Weights of a small masked image model: encoder width 384.
Rows from block 15 of the encoder of a small masked image model, named by matrix and row number. Rows with one number belong to one neuron. Each number is 500 + 50 x the weight over its row's rms, rounded and kept within 0 to 999. All counts start at 0. Numbers have three digits each.
Before each neuron's rows are labels from the 100 images, of 14848, where the neuron reaches its highest value: "patch colour" is the nearest of a few named colours to the mean colour under the peak. Only what is clearly more common there than usual is listed. The data: photos of arthropod specimens (BIOSCAN-5M). In brackets: how many of the 100.
# fc1: MLP up (encoder.blocks.15.mlp.fc1.weight, 1152x384), inputs 231-307
# fc2: MLP down (encoder.blocks.15.mlp.fc2.weight, 384x1152, transposed), outputs 231-307

patch colour: pink (98)
fc1.520:597599516525492432460518505517517408487475645503469437529478464569475475454495580462534559532451505524530415462585635467580450551485436524596547537505636575563503502523487466556450526530512472457466460532482446497459473471560526434
fc2.520:491482581457588484511533439474565448420527603407495488587468437524502512527493437435540521418468507509551479456505496549498532541521499526458575506503448454464465546502533490489465518465518521597547434435535617529538501596553461516

patch colour: grey (43)
fc1.100:474468532531574521438390497661425506590470545537472416494512503442541438572553502521429444586502511512549518469518452525530468549535572562338529433414473498551500515516422459599457506527609533619517523526452504477480419531481458436
fc2.100:418508391423450415597590464466452518442500519518561533500506460498441510397544529487519517388529486455379560549517562544478508379499433430529489505446375543559476532468447400538511408417485492440463404465511508490453475514473580507

patch colour: white (95)
fc1.2:484594496480576526548399445523511443381564509447493506498455515466507528440480473398513547422465514526545474466406470483519591432492467549502556474439497440472464541420640452469488475431519412470530455452472580581572579554570489533
fc2.2:421411457543493518412507511457466501590503560450502578480547483539419504640554433538558475506527544527460555520535536505502428592526515420496446487565473516456521529555429525589476602488466604637458556529535374544476421443455505416

patch colour: pink (88)
fc1.640:542570415525522497438558458518470368421381499537415453466488520466490491479493499593574501467510558461521579508438456457430498441513520540534468482524573519501541417437485532417476539551564486368590426560506510561524556524502457532
fc2.640:487515518466540480561546516516509560537562531466636506551576559497527443546525469518568501521520435545537473476480514519602562504500504365503500421553509508450447564518572398542540516492402503592477538454449536501410463493533503390

patch colour: pink (90)
fc1.495:492476458574496483541570440581526441490492462502391498510563360451508493487497457504519526519497503482514476476535480486523551390520542547495571499571492504482520506465517464479397485468502465508440498508349453427480450574590501445
fc2.495:536587519454478488527461446578561446529482535437505458459491516493483512562557552422495531579534470485497504549565565567426436520390437480568429474475470602526575536510439542618584501476510569473495527568590579530501479514443476450

patch colour: grey (57)
fc1.454:544450572597598561520460402550484546505500501469545466529518485526488500507528485545474484476500495553537511467563400514438624459439550458440584543513518431565493518462518494398470461518463546495461498553476479496481415516572455539
fc2.454:304451449478445457497478585470468520478521416499554558451517466498487428496495521444509554547473512510442445579495535474589411533516479505506390418421543580433558518539534458599479535456456484482502474538516486481448574514395486539

patch colour: white (68)
fc1.391:499505476419484480448497448482551475447469500577450474468378578453552502488464530418498553471553537472524480453436484538373529544435523437516567498534546513480459449457532500483482589430539411532541470398519520541469473538455501460
fc2.391:519518550534577518544419597506505540514437534414560465432552461591464506504521496569478471465430492521517585442537504451581460483477510529505528449487459431412511521462439583467439433530456524508513521500520321452437538396511517554

patch colour: grey (61)
fc1.360:485493481494465436480505509546486559487538547417500568471476501545551517547417436428477480538448439493519525508564351489578538423496518426503590486527585524520531493480551505529565478471553564540455557516420424456513483537464553530
fc2.360:481526550458628496554520502459447535539445466584573509536490459472478486377564555510476538507558509498509495527479621542457419453436548508462409487478459433477459548481460511510444521498435494449492384514560524435423484528558503425

patch colour: pink (91)
fc1.584:453431568531484444500494475515479501497522514543490528423503486489490459438592487473499592544586559426447468425449525584357573444587455446451464545493429552526511508488450367588447534498487475457481512501417543484607517483395405525
fc2.584:576487490514565539468514496482516573486456459513476477511459452514494459606414585502445442519541511561531602555576485477534483514395579525547418456482450436502535473581427626483632469479500488470549487559485525542479476580563509414

patch colour: pink (99)
fc1.339:507427518539458467427632529510514432553524448514522549472505564537459475491470463492459507442462530469464493567545578459536537433426582460467454556602559403532469568585562585451530463466501434546429505465551568570535470473504486509
fc2.339:522544534510534488591450387488475534434489544504418487518448466552511472534504514499464468519533480510572521430487472509426422496578492517483543519482419594527489497426530434499486485460526406430478453462399466456464521518517563579

patch colour: pink (90)
fc1.473:411481538486461511465464435484536450554536595488489557535447429501512530498612514576560520473509522511459476482572577504544498457494532397507430518507605513476547472551549469442341476462560472502522525493523531521532505521575531516
fc2.473:531490541552469450517495501468507530403487445485479393519529502539502515523421518625455543516503468482552441477520409615424561484510452549588544476550491537541458554459462432503578541544472542503497511457493565488490501547540524479

patch colour: pink (89)
fc1.262:500440478555443547429518459567533556551551476433466513561449495463485485487445545418466489486510529555477495523555535546434458517513493525507467483485535464546457470530492521588606623455467485426488489482542534489445541417469390479
fc2.262:409535526471519440597541543432515509502520488595536466357468531547479533526553499515536526396451512449553518414525490478547505474479567543427590494562568438322547505425626521438496430482462402530484463433500430497485467552508496513

patch colour: pink (87)
fc1.318:511548487514459455467547406601521490552536498541475468472496542403562474502468468466527539510405531496455477503430510465476468405532447510518481508508507461470520510500502496592453549534595512457522640433543480540502473497485516529
fc2.318:531499475559497426483499543524465510485571462495474595493528547535450601416478545460540578504518606539592468466569532532501480528573480446515541435427506533551573529450514495413546460470437564445523403545489498420570459557530558523

patch colour: grey (36)
fc1.156:550528416520507497560450504505489605522506534472440559546535454559475437558590518481467479466518414540461547596506496479482474519502510436525460447543567580535481574554446533470519531514534505523512481475533439428417497585556519457
fc2.156:441519506511432453454477542534539447448539439543599529404485485548550551458352456501462509504438505409542449515511534492485570473437466620510601545465509494463480404470509537560525555510482644496530515458539573500538566443473425514

patch colour: pink (90)
fc1.178:488536606400453454498561564554563388435449534567540523468463614533547472513532551483526501435516498488510469450537486450429484471464401515509434543497442516477458521546483530495492414491457578479560476490557519460410491504490503568
fc2.178:631525407538586549518455429493476516584490414502404407434481475420367521562538507475512565583538569458439512497476498555545541545468601522456549481501612455516554465496464519504496454573552486618393485528493569556492566487503422467

patch colour: grey (70)
fc1.359:454464578461416494494416583521510478417472450471548540562461460418499524461398458548449542463558562460470438553526591562491533411486449409551484569523519543544577565478513520530661513500521538547494493517502454539463476500564471492
fc2.359:600511448516574477573519420506524518531518546546503551494507537522440545478631608495527476500404471477568608428456389484471436512449554587393521473538468419428410502497471564526413482518466479465483440507495520472487505500501545486

patch colour: grey (33)
fc1.549:508525552426510502498523445560509368542545533456429486409444489536569503492522549508463502593527497447527480481452507445455468543497489466496450489586551507571421567558477488506532524490528439441541502496450455489464548542447525441
fc2.549:486434478520533455500409512460545571453436447466419434484467538392547495472482490540498471382547542561443523479487511550546614459510531600454565522470480501451552556475516471539512461475574456513446490487479576457565437475589427478

patch colour: pink (88)
fc1.676:472463492500528454547532475495586546526506643525491433472498599509490540474549470547535511514536528501492472529464446589449555484486453491532559436439569497502503496473491556510571440548481614484413529447534493540507544511481497485
fc2.676:485531500576504528474390421526398519501452406517471570474453510493577521410489580446439516560458446544506507448539546524567515487487481542443459590498475531483383473499567424534430543522527536465569414490490456524499467530507463451

patch colour: pink (89)
fc1.518:532529511446493406492573581512457529486526547489506491412421452595531471441558483448466498548461556530489445570559512484538542547485419508497462410424542596520437466486623486516475495523540531556502606464572473450448526475533570514
fc2.518:457507460559436587478514538460555392525429517469506509501499511543485458522484431582453580492527539515504585491512512501457407474494543550575533491539385428512529588508462513541464461583494463533520518488418458575525510432451495572

patch colour: white (99)
fc1.129:461560420519555517436537468576460557428538487505593600470493487518505423608471483527540546646529597528530456453386544567504586566529448465494496423472453435504481472463515578602509583445506508542559531527511518498575598417563421562
fc2.129:520479537388566504504575443491481397530514491574432422534527597458473487508593507534489435516523520458542530495479567511475436516543512496519392502500516450499539550487446568452472551521460516465433458383513589480417456605474564536

patch colour: pink (92)
fc1.103:506582530504430406559453468460531455518531592529530438513498462538575544520532472480472445483525464512532494556534568499497474513466525555538493420448528539529394479543511443479556620595475429456495541513509433467473409469570481592
fc2.103:426448519464538512417522579483432528559529435468519482457437512495457513561576533430533605567515507495482567630455553478515528495553446577489438523528461467513588585519521524493449515543468459596525476490498558461519590481482539449

patch colour: grey (33)
fc1.605:558485516516484571451525458560538437529476501470494577552507473497404520504609473456417511523420518451518485416467419469515495526508493608468430419536601474475469500529499497481420488455456491480423449512517430535488473495450491475
fc2.605:501531540501509498525485573466549613418526479471587514480507495435571458456377563470484483534599464509466545555529589466462439504464523446483573605444552594541492510458494390481513625491510513433512489490517524469476586492578594503

patch colour: grey (37)
fc1.747:453524503434494483452448464541406479515404572531592424466473514522549565524501388423391387524454530517555504480492541536531568490403509507539582483541486429447498536435519550499479451498456548407530465504518488455454424544599439496
fc2.747:510458428528483572496516527482526633570527416447426528507552454599464478457463573495538619467456462496493526529507552468486484554554487499463474517445594577544441477546523470522495497592462496589468514488529469465550573473399482517

patch colour: pink (93)
fc1.718:510527394454437474543609515530588532456450540491445404439493513450546525378567513452492601472525406486457463539437492471498476559443481522501511442559487572428497455529648460561540457432501487493518502517527439462506519495570466512
fc2.718:476513544490475577457487498478479431472511523491499480495501500634465445447494383552542459464448554572518517501542514536394478448523479461531447589511409478546518571493454574503421385534462574557500591465497426491495450544470495434

patch colour: grey (43)
fc1.158:350439596464517562510465456455551575529504504479614432389477527433472517434498477528482490582644486565490519512502426430482501470481471599478467479459493528526505613500543430522571502491535451500352457524533503446456500577519473477
fc2.158:555575437560495443550431520552465466502505521474379549553579519542532421559548463522461485501517477480529476530517548491518512494504477433457471514506565543505553534521564551547427553504486473531642533467401490478525566428468563556

patch colour: pink (88)
fc1.627:547440441487517438510479492433499497552482415542415438493518523486473555520529545537454407508445517507499468385492497611549438456494482420592616502514521458488458526607592421446567531508484501496410474483471453499528503533494421502
fc2.627:550528526563551579511564470473518449467531520419504602481478506523512414406466521440507506503490449559435545584479480445426509520482446583452359559475464552583541431525519552546433432415497391454481473507491516574487571446476538456

patch colour: grey (44); brown (26)
fc1.752:529526504422476478556488444597473558523490443481515552570464439540545535471585360542435499533487416536435496556533467510559600476480454549576551532471557461492434517545466476531502591625560521420483505482530487598460563566522584459
fc2.752:434449509507471605372495588436529481463589601544569503396507459526537547537419609435573590498402491414532542535485494437506398457457504461406395475574483498504553490501505536518471480441409561591548525561516485428489489428475503542

patch colour: grey (28)
fc1.280:402485539450507446474556491523460483504564497539573521526505459567528570537523507473563562540501561404444547543476571575474563494573519432486496488401423483492545477545558526554408430466503483497515497553462537379426501532514521569
fc2.280:549556489534443534550444553504503528493366511440454501495429475536503406484504474548451486490480498545534530502591445407477499522463514490535487585560569489525455607587415485446504577561491531566499572498524440535483498431453463509

patch colour: grey (41)
fc1.638:378453517549443562452412544518533519449456517441426491527400471465506541528513485531496482454476446530482597534538508411435534387549483464597413511430501469593575492467438556470558478545511547577476459531448458493507520502514449466
fc2.638:491555488431574496533644466497475502498492456601650552467544538431405529483536562455548532524593530437514496483425402553515504531471476506418567457551455502481493463498565481534498551477461443380514491494533597556432485517475538462

patch colour: grey (31)
fc1.568:522384510519442444512482523593434601522529537492666590518518444474443481435416591437477578532447479387470491480544449512450440532524457577443503472462529462499522451470580551541569578502540453528515415498427419521454468434547460505
fc2.568:486569529417539519488502541388524420481494508479425443431487483521538499540579444562526406411504536559528524430543589458519588474493525424520486577524553542550426541574476505422451477484413556505524512561596519395471519626472565521

patch colour: pink (93)
fc1.4:497566453482488439430399471464472509627428562517496462481493434504548475500551434393470519471479528538529559499493503504459485457536546501525447511439526543494499502503527574546471481412514453530527515498391537403529545502522441500
fc2.4:475423549481453513582609529460484397427429443482551487552545464574477542475546619598601587553556473427496544546552517495554460443505487493552536503570440456456504485474531479487611476493469528450542562427504513547450481528405544539

patch colour: white (93)
fc1.366:495506503479555471509603527515389453619481527468506467420569493495418516487566542450417479449560477448436547544521445503515516512421508478423445470450535519561480563442511513518457523435563488559368609495607498516550551431529482439
fc2.366:528487502565438508529427472464548476490423493513448497531377493546583475535470459539488469552504450519479574452548503503497545505574567539463547586489570425505573411484459572533486431531534481452592505532382444500481529546469463495

patch colour: grey (33)
fc1.745:456446509470538454432484517467463567483508567538572504485401454545620521599578491546479524549444470553517579592513531469504530479518440494564524523498512485521546577471516595489439522595435534497486483529447460471490584507553533513
fc2.745:538588510463488480579524460571472471460420463472462569581513533469495504388460526445504522471550526441504421422564485559482454476466525476458524441513507512490406501497485401510485477436583506587518445500547534515426430530518502491

patch colour: grey (48); brown (32)
fc1.574:471530534513445523474525439529537440343515523475621560541326481575480486529522496578442560461504555536532505404551581543481547575465461504456601472537524579451508455446516520551523452486513464509375513584501485498426472516523430499
fc2.574:593407482548488451498491572448510635601498511487433457497582461543566525460496505503596502533493455466481556595492437415572494478536532510497479552522569377548512549577470418490505499534461574542614469457480504432583490485501537495

patch colour: white (61)
fc1.739:543456479559462470538472543516519538496431503453473433540432441470572466449544603469541441484450477493550516461476408446470528557594582477510524397435462463493475471526564547555459509529563570565441530399535528570475534484463505362
fc2.739:521545516467475488506465556487411499462501467594476485487596479550462456537478465512469510528444545448506498489515531495502540453446446506536443522530548619498521505469552522526534512471448464420572506516450487441397460503591539612

patch colour: grey (68)
fc1.152:488476527401432479604500584534534549525509523508631565536426453464471538557508489495487481541566449472533406486586544472437593542463505472471514445529549565499561510498582520614551506500473507455512514532519541486551537558539430490
fc2.152:560441511540594540499472490447516495448493474506350437543534466579479477466558487495476491479455488478466603503570459483526405480520492546535481574412565396471414402538392530481473547546480514590518422467492426426451509479478561420

patch colour: white (100)
fc1.397:549619485537532506484457463602537578539500451495548577497517543498584562459486405517498428594482572529519479449342461543428485593482500498514587567583542492568479456501543468532495610518467554472575498512457509510565515412444456511
fc2.397:512445575441583473464557515441402430457531559555428449571532547499476478563571460529459490515518511470468556446451540474509546574540516437505387439447493464531525583520479539487533471470477483500518466458573527389458456588502605532

patch colour: grey (28)
fc1.87:467502501516503612550446513492463536556576527520634499576444478509520583573525535432543490613515433456527525495474448470560511467438565443508461579553561536468529490496496546543507510573512511538502536468545435435434456493548445507
fc2.87:515516457436400402474526515491485408428499494489411463438488463552529464454405522563462507426445547543506544423594598496455522441519454519510589507449508469491475517487537489443438533509507463416608521542466558477523599519477490647

patch colour: grey (34)
fc1.217:445491582507523534468524432568495466428516474501574466476540472499519584496476442443519601540510474500509473492462485463502570486530511483480483468426508444399535502453454426504536501491472431552501475451521540496434493529418415507
fc2.217:497530471443502524539477570381493485455463506489499558482467492517536507479514466571437476481602535435539542418464496585436412503483522513488582468480538483514552574571529474487414561410415522501535466463498446550453472477597552539

patch colour: grey (37)
fc1.82:503524383531487516446585563533537497470489484481413502511480481518371533544507452532581441503487474520515511466521413419433485451508496548499491532444529478478562493533457568638642538546398519486560440630476410576485486503591545413
fc2.82:620572561521492508498381470468525511486427555536588486453558565458510533506460488490525472451534472517466566460525543461519548441465483491517533580508465535492470543480565470496477569423550490442524438338542604518440539464454517537

patch colour: pink (94)
fc1.37:493511459422497499489446497470490541513485523505522552548537600479510418458447598568567553547547474453437437524616570505501494402517456464485527543464545530561510461492598500552555441591490410588589547440533413450582483491454458562
fc2.37:474526542458483425542558614574541470507607522565421581470497431560474498498629475404464478429465578451543450474462548565474552577458420553560455464457502548498381555522422557415503500447473475472449476515497528480485453490442559489

patch colour: pink (96)
fc1.351:552440406600521535503575461573538500516415502521480429479566444445548542525470521475477509512513556551541522557524552504513504527556530595515518539513494468518580503582456394424487456521607450556492537417430479576476502520572466394
fc2.351:459572481434534467562433449586533442549546527375451520457482558510368562529571541468534508539525527516481485462550504515524586553490486489519461484444497545520491516455477507560532534430477482463429479550523502442521458505531468498

patch colour: pink (96)
fc1.488:500449510493523481518419554560566508569448429560610425516440547481447488507471538520490478472542517479473493463518427515407442441572475436526644457523505484506461597471582429433583611479524531521512549484514510484541459511482478548
fc2.488:518549452466477581486571459433484634522500512478423563459498451541514452416478480501478481530456461490534455567531488499526495601498547471522439528426522572509514476520415536503527439491465486583517428436414512548571518514533544480

patch colour: grey (27); brown (26)
fc1.266:555515535460426433521443481557526532482511592513502550609376477513501548498496513511573512563511438519524530452555506513494462442449457443550547475527520396508434550439571525560506558560518563463356537494536534461473451506467547565
fc2.266:474527455500512562441453438429514569458445481431452488456534466509552436478500588450396440487499479426527515561513514429472470542474603512393524481551442537489521444551451519531510441502467508528580451457452456540446510526534506539

patch colour: grey (52)
fc1.570:460517494552560602512479566536484571458563511537541432518425391519568423559506515482561445456438477565555546511472581536472501472545508516502519476539560502506512545475418512479423491591491573521468488489436449381496500493582562477
fc2.570:541507493472458432594538464544475485496454543451506571517503649453413537452561551472519585529576481407537417534475488446512496556533465529495528458504502466520465412566595429568548499445483471590474482529494494541483532457440470507

patch colour: grey (38)
fc1.166:438481399573546529467460538511494512434579426506561389546500508476492512402579471459642493492459467439454446530449463437529478433464475484475516527569562519513595520477527546475478546521574540550536564533530532514493543412490507556
fc2.166:534593504493543493553520399445573620466474486504376541417490504468395457467458500498378506561501508577584484534553516543519486531414517597556455480494535466551491545559497536587498537488465532487492443435437521465505499536546499522

patch colour: pink (88)
fc1.606:490605499494438512476478470454485512501478512419447483582581499517479430542516587619550536442429465441544517568484584439601500498509458496584518561418460462546495444454397534501444558532628399441427457545455533513472460544499501569
fc2.606:454358533580477453542539477477501399528501598513555411491491449557531535428551460491485492501626481549504425416559438508418474418431512547474485522541576415467473583510615495481581525499497625538510530488551545472544525494582515466

patch colour: grey (43)
fc1.669:514548505527473521460444523598507439492467525480367501507559428446569488474641523441570481527429514450486609436597479534465465396410511462507474458515469445443542439451545553522549535517483537560463489534519480474560531554471345446
fc2.669:382471478421443592505568548418484563465542446523567483444571545567497484528433472558453535467553443526492412515478595446516494540516500498496482489512505560514430577498494524449417495489497493404548572508431546521471456526441558570

patch colour: white (82)
fc1.138:561457469446577571492577507446483474401554485409501482471514582556556538456474528513571471532550448510448470547464565529495605557525456442531567430522569503482415569410498513576457498485565504597496490519498491536508520443415557448
fc2.138:434537470517529504524478572481496566592407493469543399549486390466525546464561484496438465527480480474536467503547508428508533513496580497496447564496458539543505474622505452501517511525451516476560464477538434448481526530561499508

patch colour: pink (89)
fc1.161:484546485552456475444568540547527511488403512612528415535541455454401472502540474533577507532569571448451441564515458541460488509503452511484509462624449459512513540484530526494550480540507494526424462563499527462489439566553462565
fc2.161:523468488525566507480470421540526447492501391448466539551483529475512458419512462445505469468474565503521489478565474552565580487448539522535549421494588565489474490537460409528400517490455471459485578497456459487423606480466496429

patch colour: grey (43)
fc1.393:431558423425506436491464515541544533568444567438538503551439430504570421569513470441528497480547477436524523525481530553481437429560469584411502602464470566504484446586544469585550512498490469472435477558468450428471493562519573472
fc2.393:580382587555523561514562584472418538440546474524561479452513451509418533536469537574463549482460467501497561470517492433514570530390529401494496403553588379463501498428483489447430532510439529539541544469496515466515579487491451535

patch colour: grey (49)
fc1.687:479429460467444434481536547441482499466578504494540582470458556517534542481461454483574545524502485459492551452496428483612562514554488520531512524577516534466468621520564591526522576488460538511502509527572494440493497579535491483
fc2.687:494592577481619499536471425546471506531436514413547444548515407451440492581507531447421431487523406441527504553501589542468385474430526475469515491434531458561517409435407459582528432558455526469432438431507453477501432522533518529

patch colour: pink (92)
fc1.460:489493448545478508518530522483548530500487523478499538446501498607556476517561421596509490500525516536446527497639443565495494418569466532548479527514435509507493486522443495501491500414594468527444430511419512428477534506447459522
fc2.460:582471614483484449483512501503499484472516508436536481540501486391440521437458484544518531572457447499559554515454444497479508480460516537477497454455547557477487564518458400549489482563533533440541498577565492492435498431493429530

patch colour: grey (27)
fc1.401:519510440493464468506467558651609552511528584560566459535405459489522547555561562493407470442458384555502421491529419545506561439509564483493476531467429515510462485526536474453473490575475533502571537594544446408508556474555473501
fc2.401:437510546493588553503557483377445455495495450451503580514615463434440500495446427489519531566516571431450557437501520530505381596456500496547544503418573461500526467519506547546549537467440503476404442491517450518450472529454542541

patch colour: pink (93)
fc1.136:440461480598422541401544473533462594427465555390447464557601503461452432502536470481466454497516544533535482488473533525508556480459551584368425515533558497452457470512457518489390503531497476535478527456559526555474548489530485492
fc2.136:556504471385434427400468445452514341596548568598467472479368480539504579527486440463484488504514561528534566476582494532409394497548528441533556575537511536542535488556490623500432444470570490463467517535438534520442548558499542565

patch colour: grey (39); brown (33)
fc1.299:403559519474532497485506524519531497478439601481472513501452446542465487480496420463568527451468526574502504489582438575519504527468518553470395556409504412523560521517492484581521490522539477523483541535516568475448408487535461498
fc2.299:515506596480391441582464527511499595551469490519525479479466444516585411563462560536481486563581461393533441552478575433460496482560521381510609529515587522477446496462442522409481501501442542484517527429454549519479562547424474544

patch colour: pink (93)
fc1.77:438579500522509550520573370519535466471405498506596423482479471455454508550516507493445559535430442519436488603451512590503501569486414455504422504492494504469574557466540532566501484498418358541452534503459521515487537497558491512
fc2.77:471473432588428508496497446553477593480521447556501501478565482456520410476524500583515441487508532454377504532553434487548417453487553423568598522533486596471487540505473453432491405448571470598464504423465587507517595424477460546

patch colour: pink (88)
fc1.694:531495561467563550547482505503580540548629469554587549569483497539493595510453503506492485556443480573398463472541470499574447446518562507466526503528465514525457406426485497502485513529512520536456463516441499516499474535480524437
fc2.694:447517455495482397471498491513446464493449576484406500434549424535480465499503514469484631434465607523550429454570539561435477578345545547438435522490461492519588574591486483530530427456457466546600538457493531556497579520437466450

patch colour: white (61)
fc1.211:426457504505454541520494521592548531499499426593437524539474551492473466472483437402455504534511518558557382558478461498536462476541549430430453424513480463495438630555391612567506610485555512513376577494524494480458519511460500462
fc2.211:549569513477535536451463459484568514504551610487546482446489448536562592569483564615520484471469472448422606490506539502484498457462445448559522523518554512521579375500594450475497421559475466453552485461451555499537490477550539542

patch colour: grey (42)
fc1.240:456528504395460449516576607571522556499492569509545576528392461514546502593525537501479516525540437500460488601516438563472529465459501463529491438525552531523483460455545447472413521522436591436398541511466490420463532544463513502
fc2.240:501393546538549503491358488324491435491478426505476470533566518537488532424436413524552553513426532515456527372514516430527452549446531512525583618407555409413531503572455517568561494447531527649605471509505422474513500439555453507

patch colour: grey (27)
fc1.107:392498513437383529551471467586492506430408535499611530594426500472476531463484489458468483563519481449415414547518455545494503478488518442496470449549536434554339543476510578535521507545542543588473547609549507496543495546459559510
fc2.107:624507542553607462502491486474577540556586570445451465455544413540533493560518525519479472425393525454541613470511506494495432501477509537493459576481547522496577400513503495507494424509436462461490462429527487477494475475602486490

patch colour: white (72)
fc1.544:457445525490500439494505529571516567535593616490534519484425462451557544515553467472494606563427464473482599528559492506509448418449501496456503561533516437443477448450569454496422491621467567490391504515485570464526523539415548531
fc2.544:517543480474469540488541411438503442460455442477554513547510470470443424414531553514514438434534462495500491375472425488411553505410583497492456550491544563555499536557444627523464504467568547484530527537526467585511498484602516436

patch colour: pink (93)
fc1.367:467469548541355449544474533492545528552512544540493565507555526586514529523571631515491572501442487469512497537452470513504462559455468509407478515508485490459489573575544493585483459484514470387553587450458525531453516489475565512
fc2.367:463473508572530460474442558561466430493496437484459512524432500483562508453498362485453384496476495569492468445471531571552603479557480421556521478455426585469516497440463423448470555468523552528426459466485459483529518524542455498

patch colour: pink (94)
fc1.482:502535524574440573471533539488439392523555496518507597459511515449511498556482548526500541436385540474537462490506510538430459388448383604463488471469442535477614492554464483511524483496569501499496436553479472492596442546497456491
fc2.482:510468495461508496565558451479490642553460497474428498587552428501510508586491494471422589456603551517438533410479544530478507542516551457496537531478448397480460602533579457528441501515506491580420512508524514551490455493503554487

patch colour: grey (36)
fc1.596:488474508486390535557514491567464602555448461563521526544431397489599570528514520572521488530556407463442461466547425504525557454481441444534546507533536439459501466514519481486592435537466502433470561538553476528503580507605450606
fc2.596:482538498536551492437453479408452466450515491433556513498497507490392449426507527473412477457473544527454575567570570510429512485479562558483391600422507579499485553463512603529404543511545560558527431504517474520432517484454520396

patch colour: pink (88)
fc1.193:462536461347387461577575512519499533552567434429458559396517465551556491641419446471520497580502531507397479443541547578484511458441477497407437431557660502604457456496553481501530501504435445509433533549549494637484415542475532438
fc2.193:533503594592565506518468503449421560463446533464534494571477555470441481472531422535454440432496409537599513433441484506539515576539530501537550504565392394436511578525462481511518525413499523543614493527418461446497515505521514486

patch colour: pink (92)
fc1.547:493533552522578603492462502556493539499559491456407527402520496534497507518521507437622443506501574542410460471425554555390545506447529448432553468503514471509497472527557513490466523444463429539490482495472563533464545486452581459
fc2.547:453502469514369386603595596487520453498431562486480518592461442494493486467538557540400507486437496567479510460556549508527481610550408509454428500538501476424414537532600467451500455476581575518467524506382495451557514504459437483

patch colour: pink (90)
fc1.509:457568454570461473389537549408462490525470510503468496511473496546381501515612598589495483501470512448368516498477522459542514477493527488501441513435463539579468482552475482483456497489520522457485475585453433548534514513471440540
fc2.509:553539492536456509606476464526491421447526574531554605512567458443487410513446524379466514559530580509551427437513549549463503453571424464483510465466506587509445431507497581463487407529477504507499474501506569512594523402501525443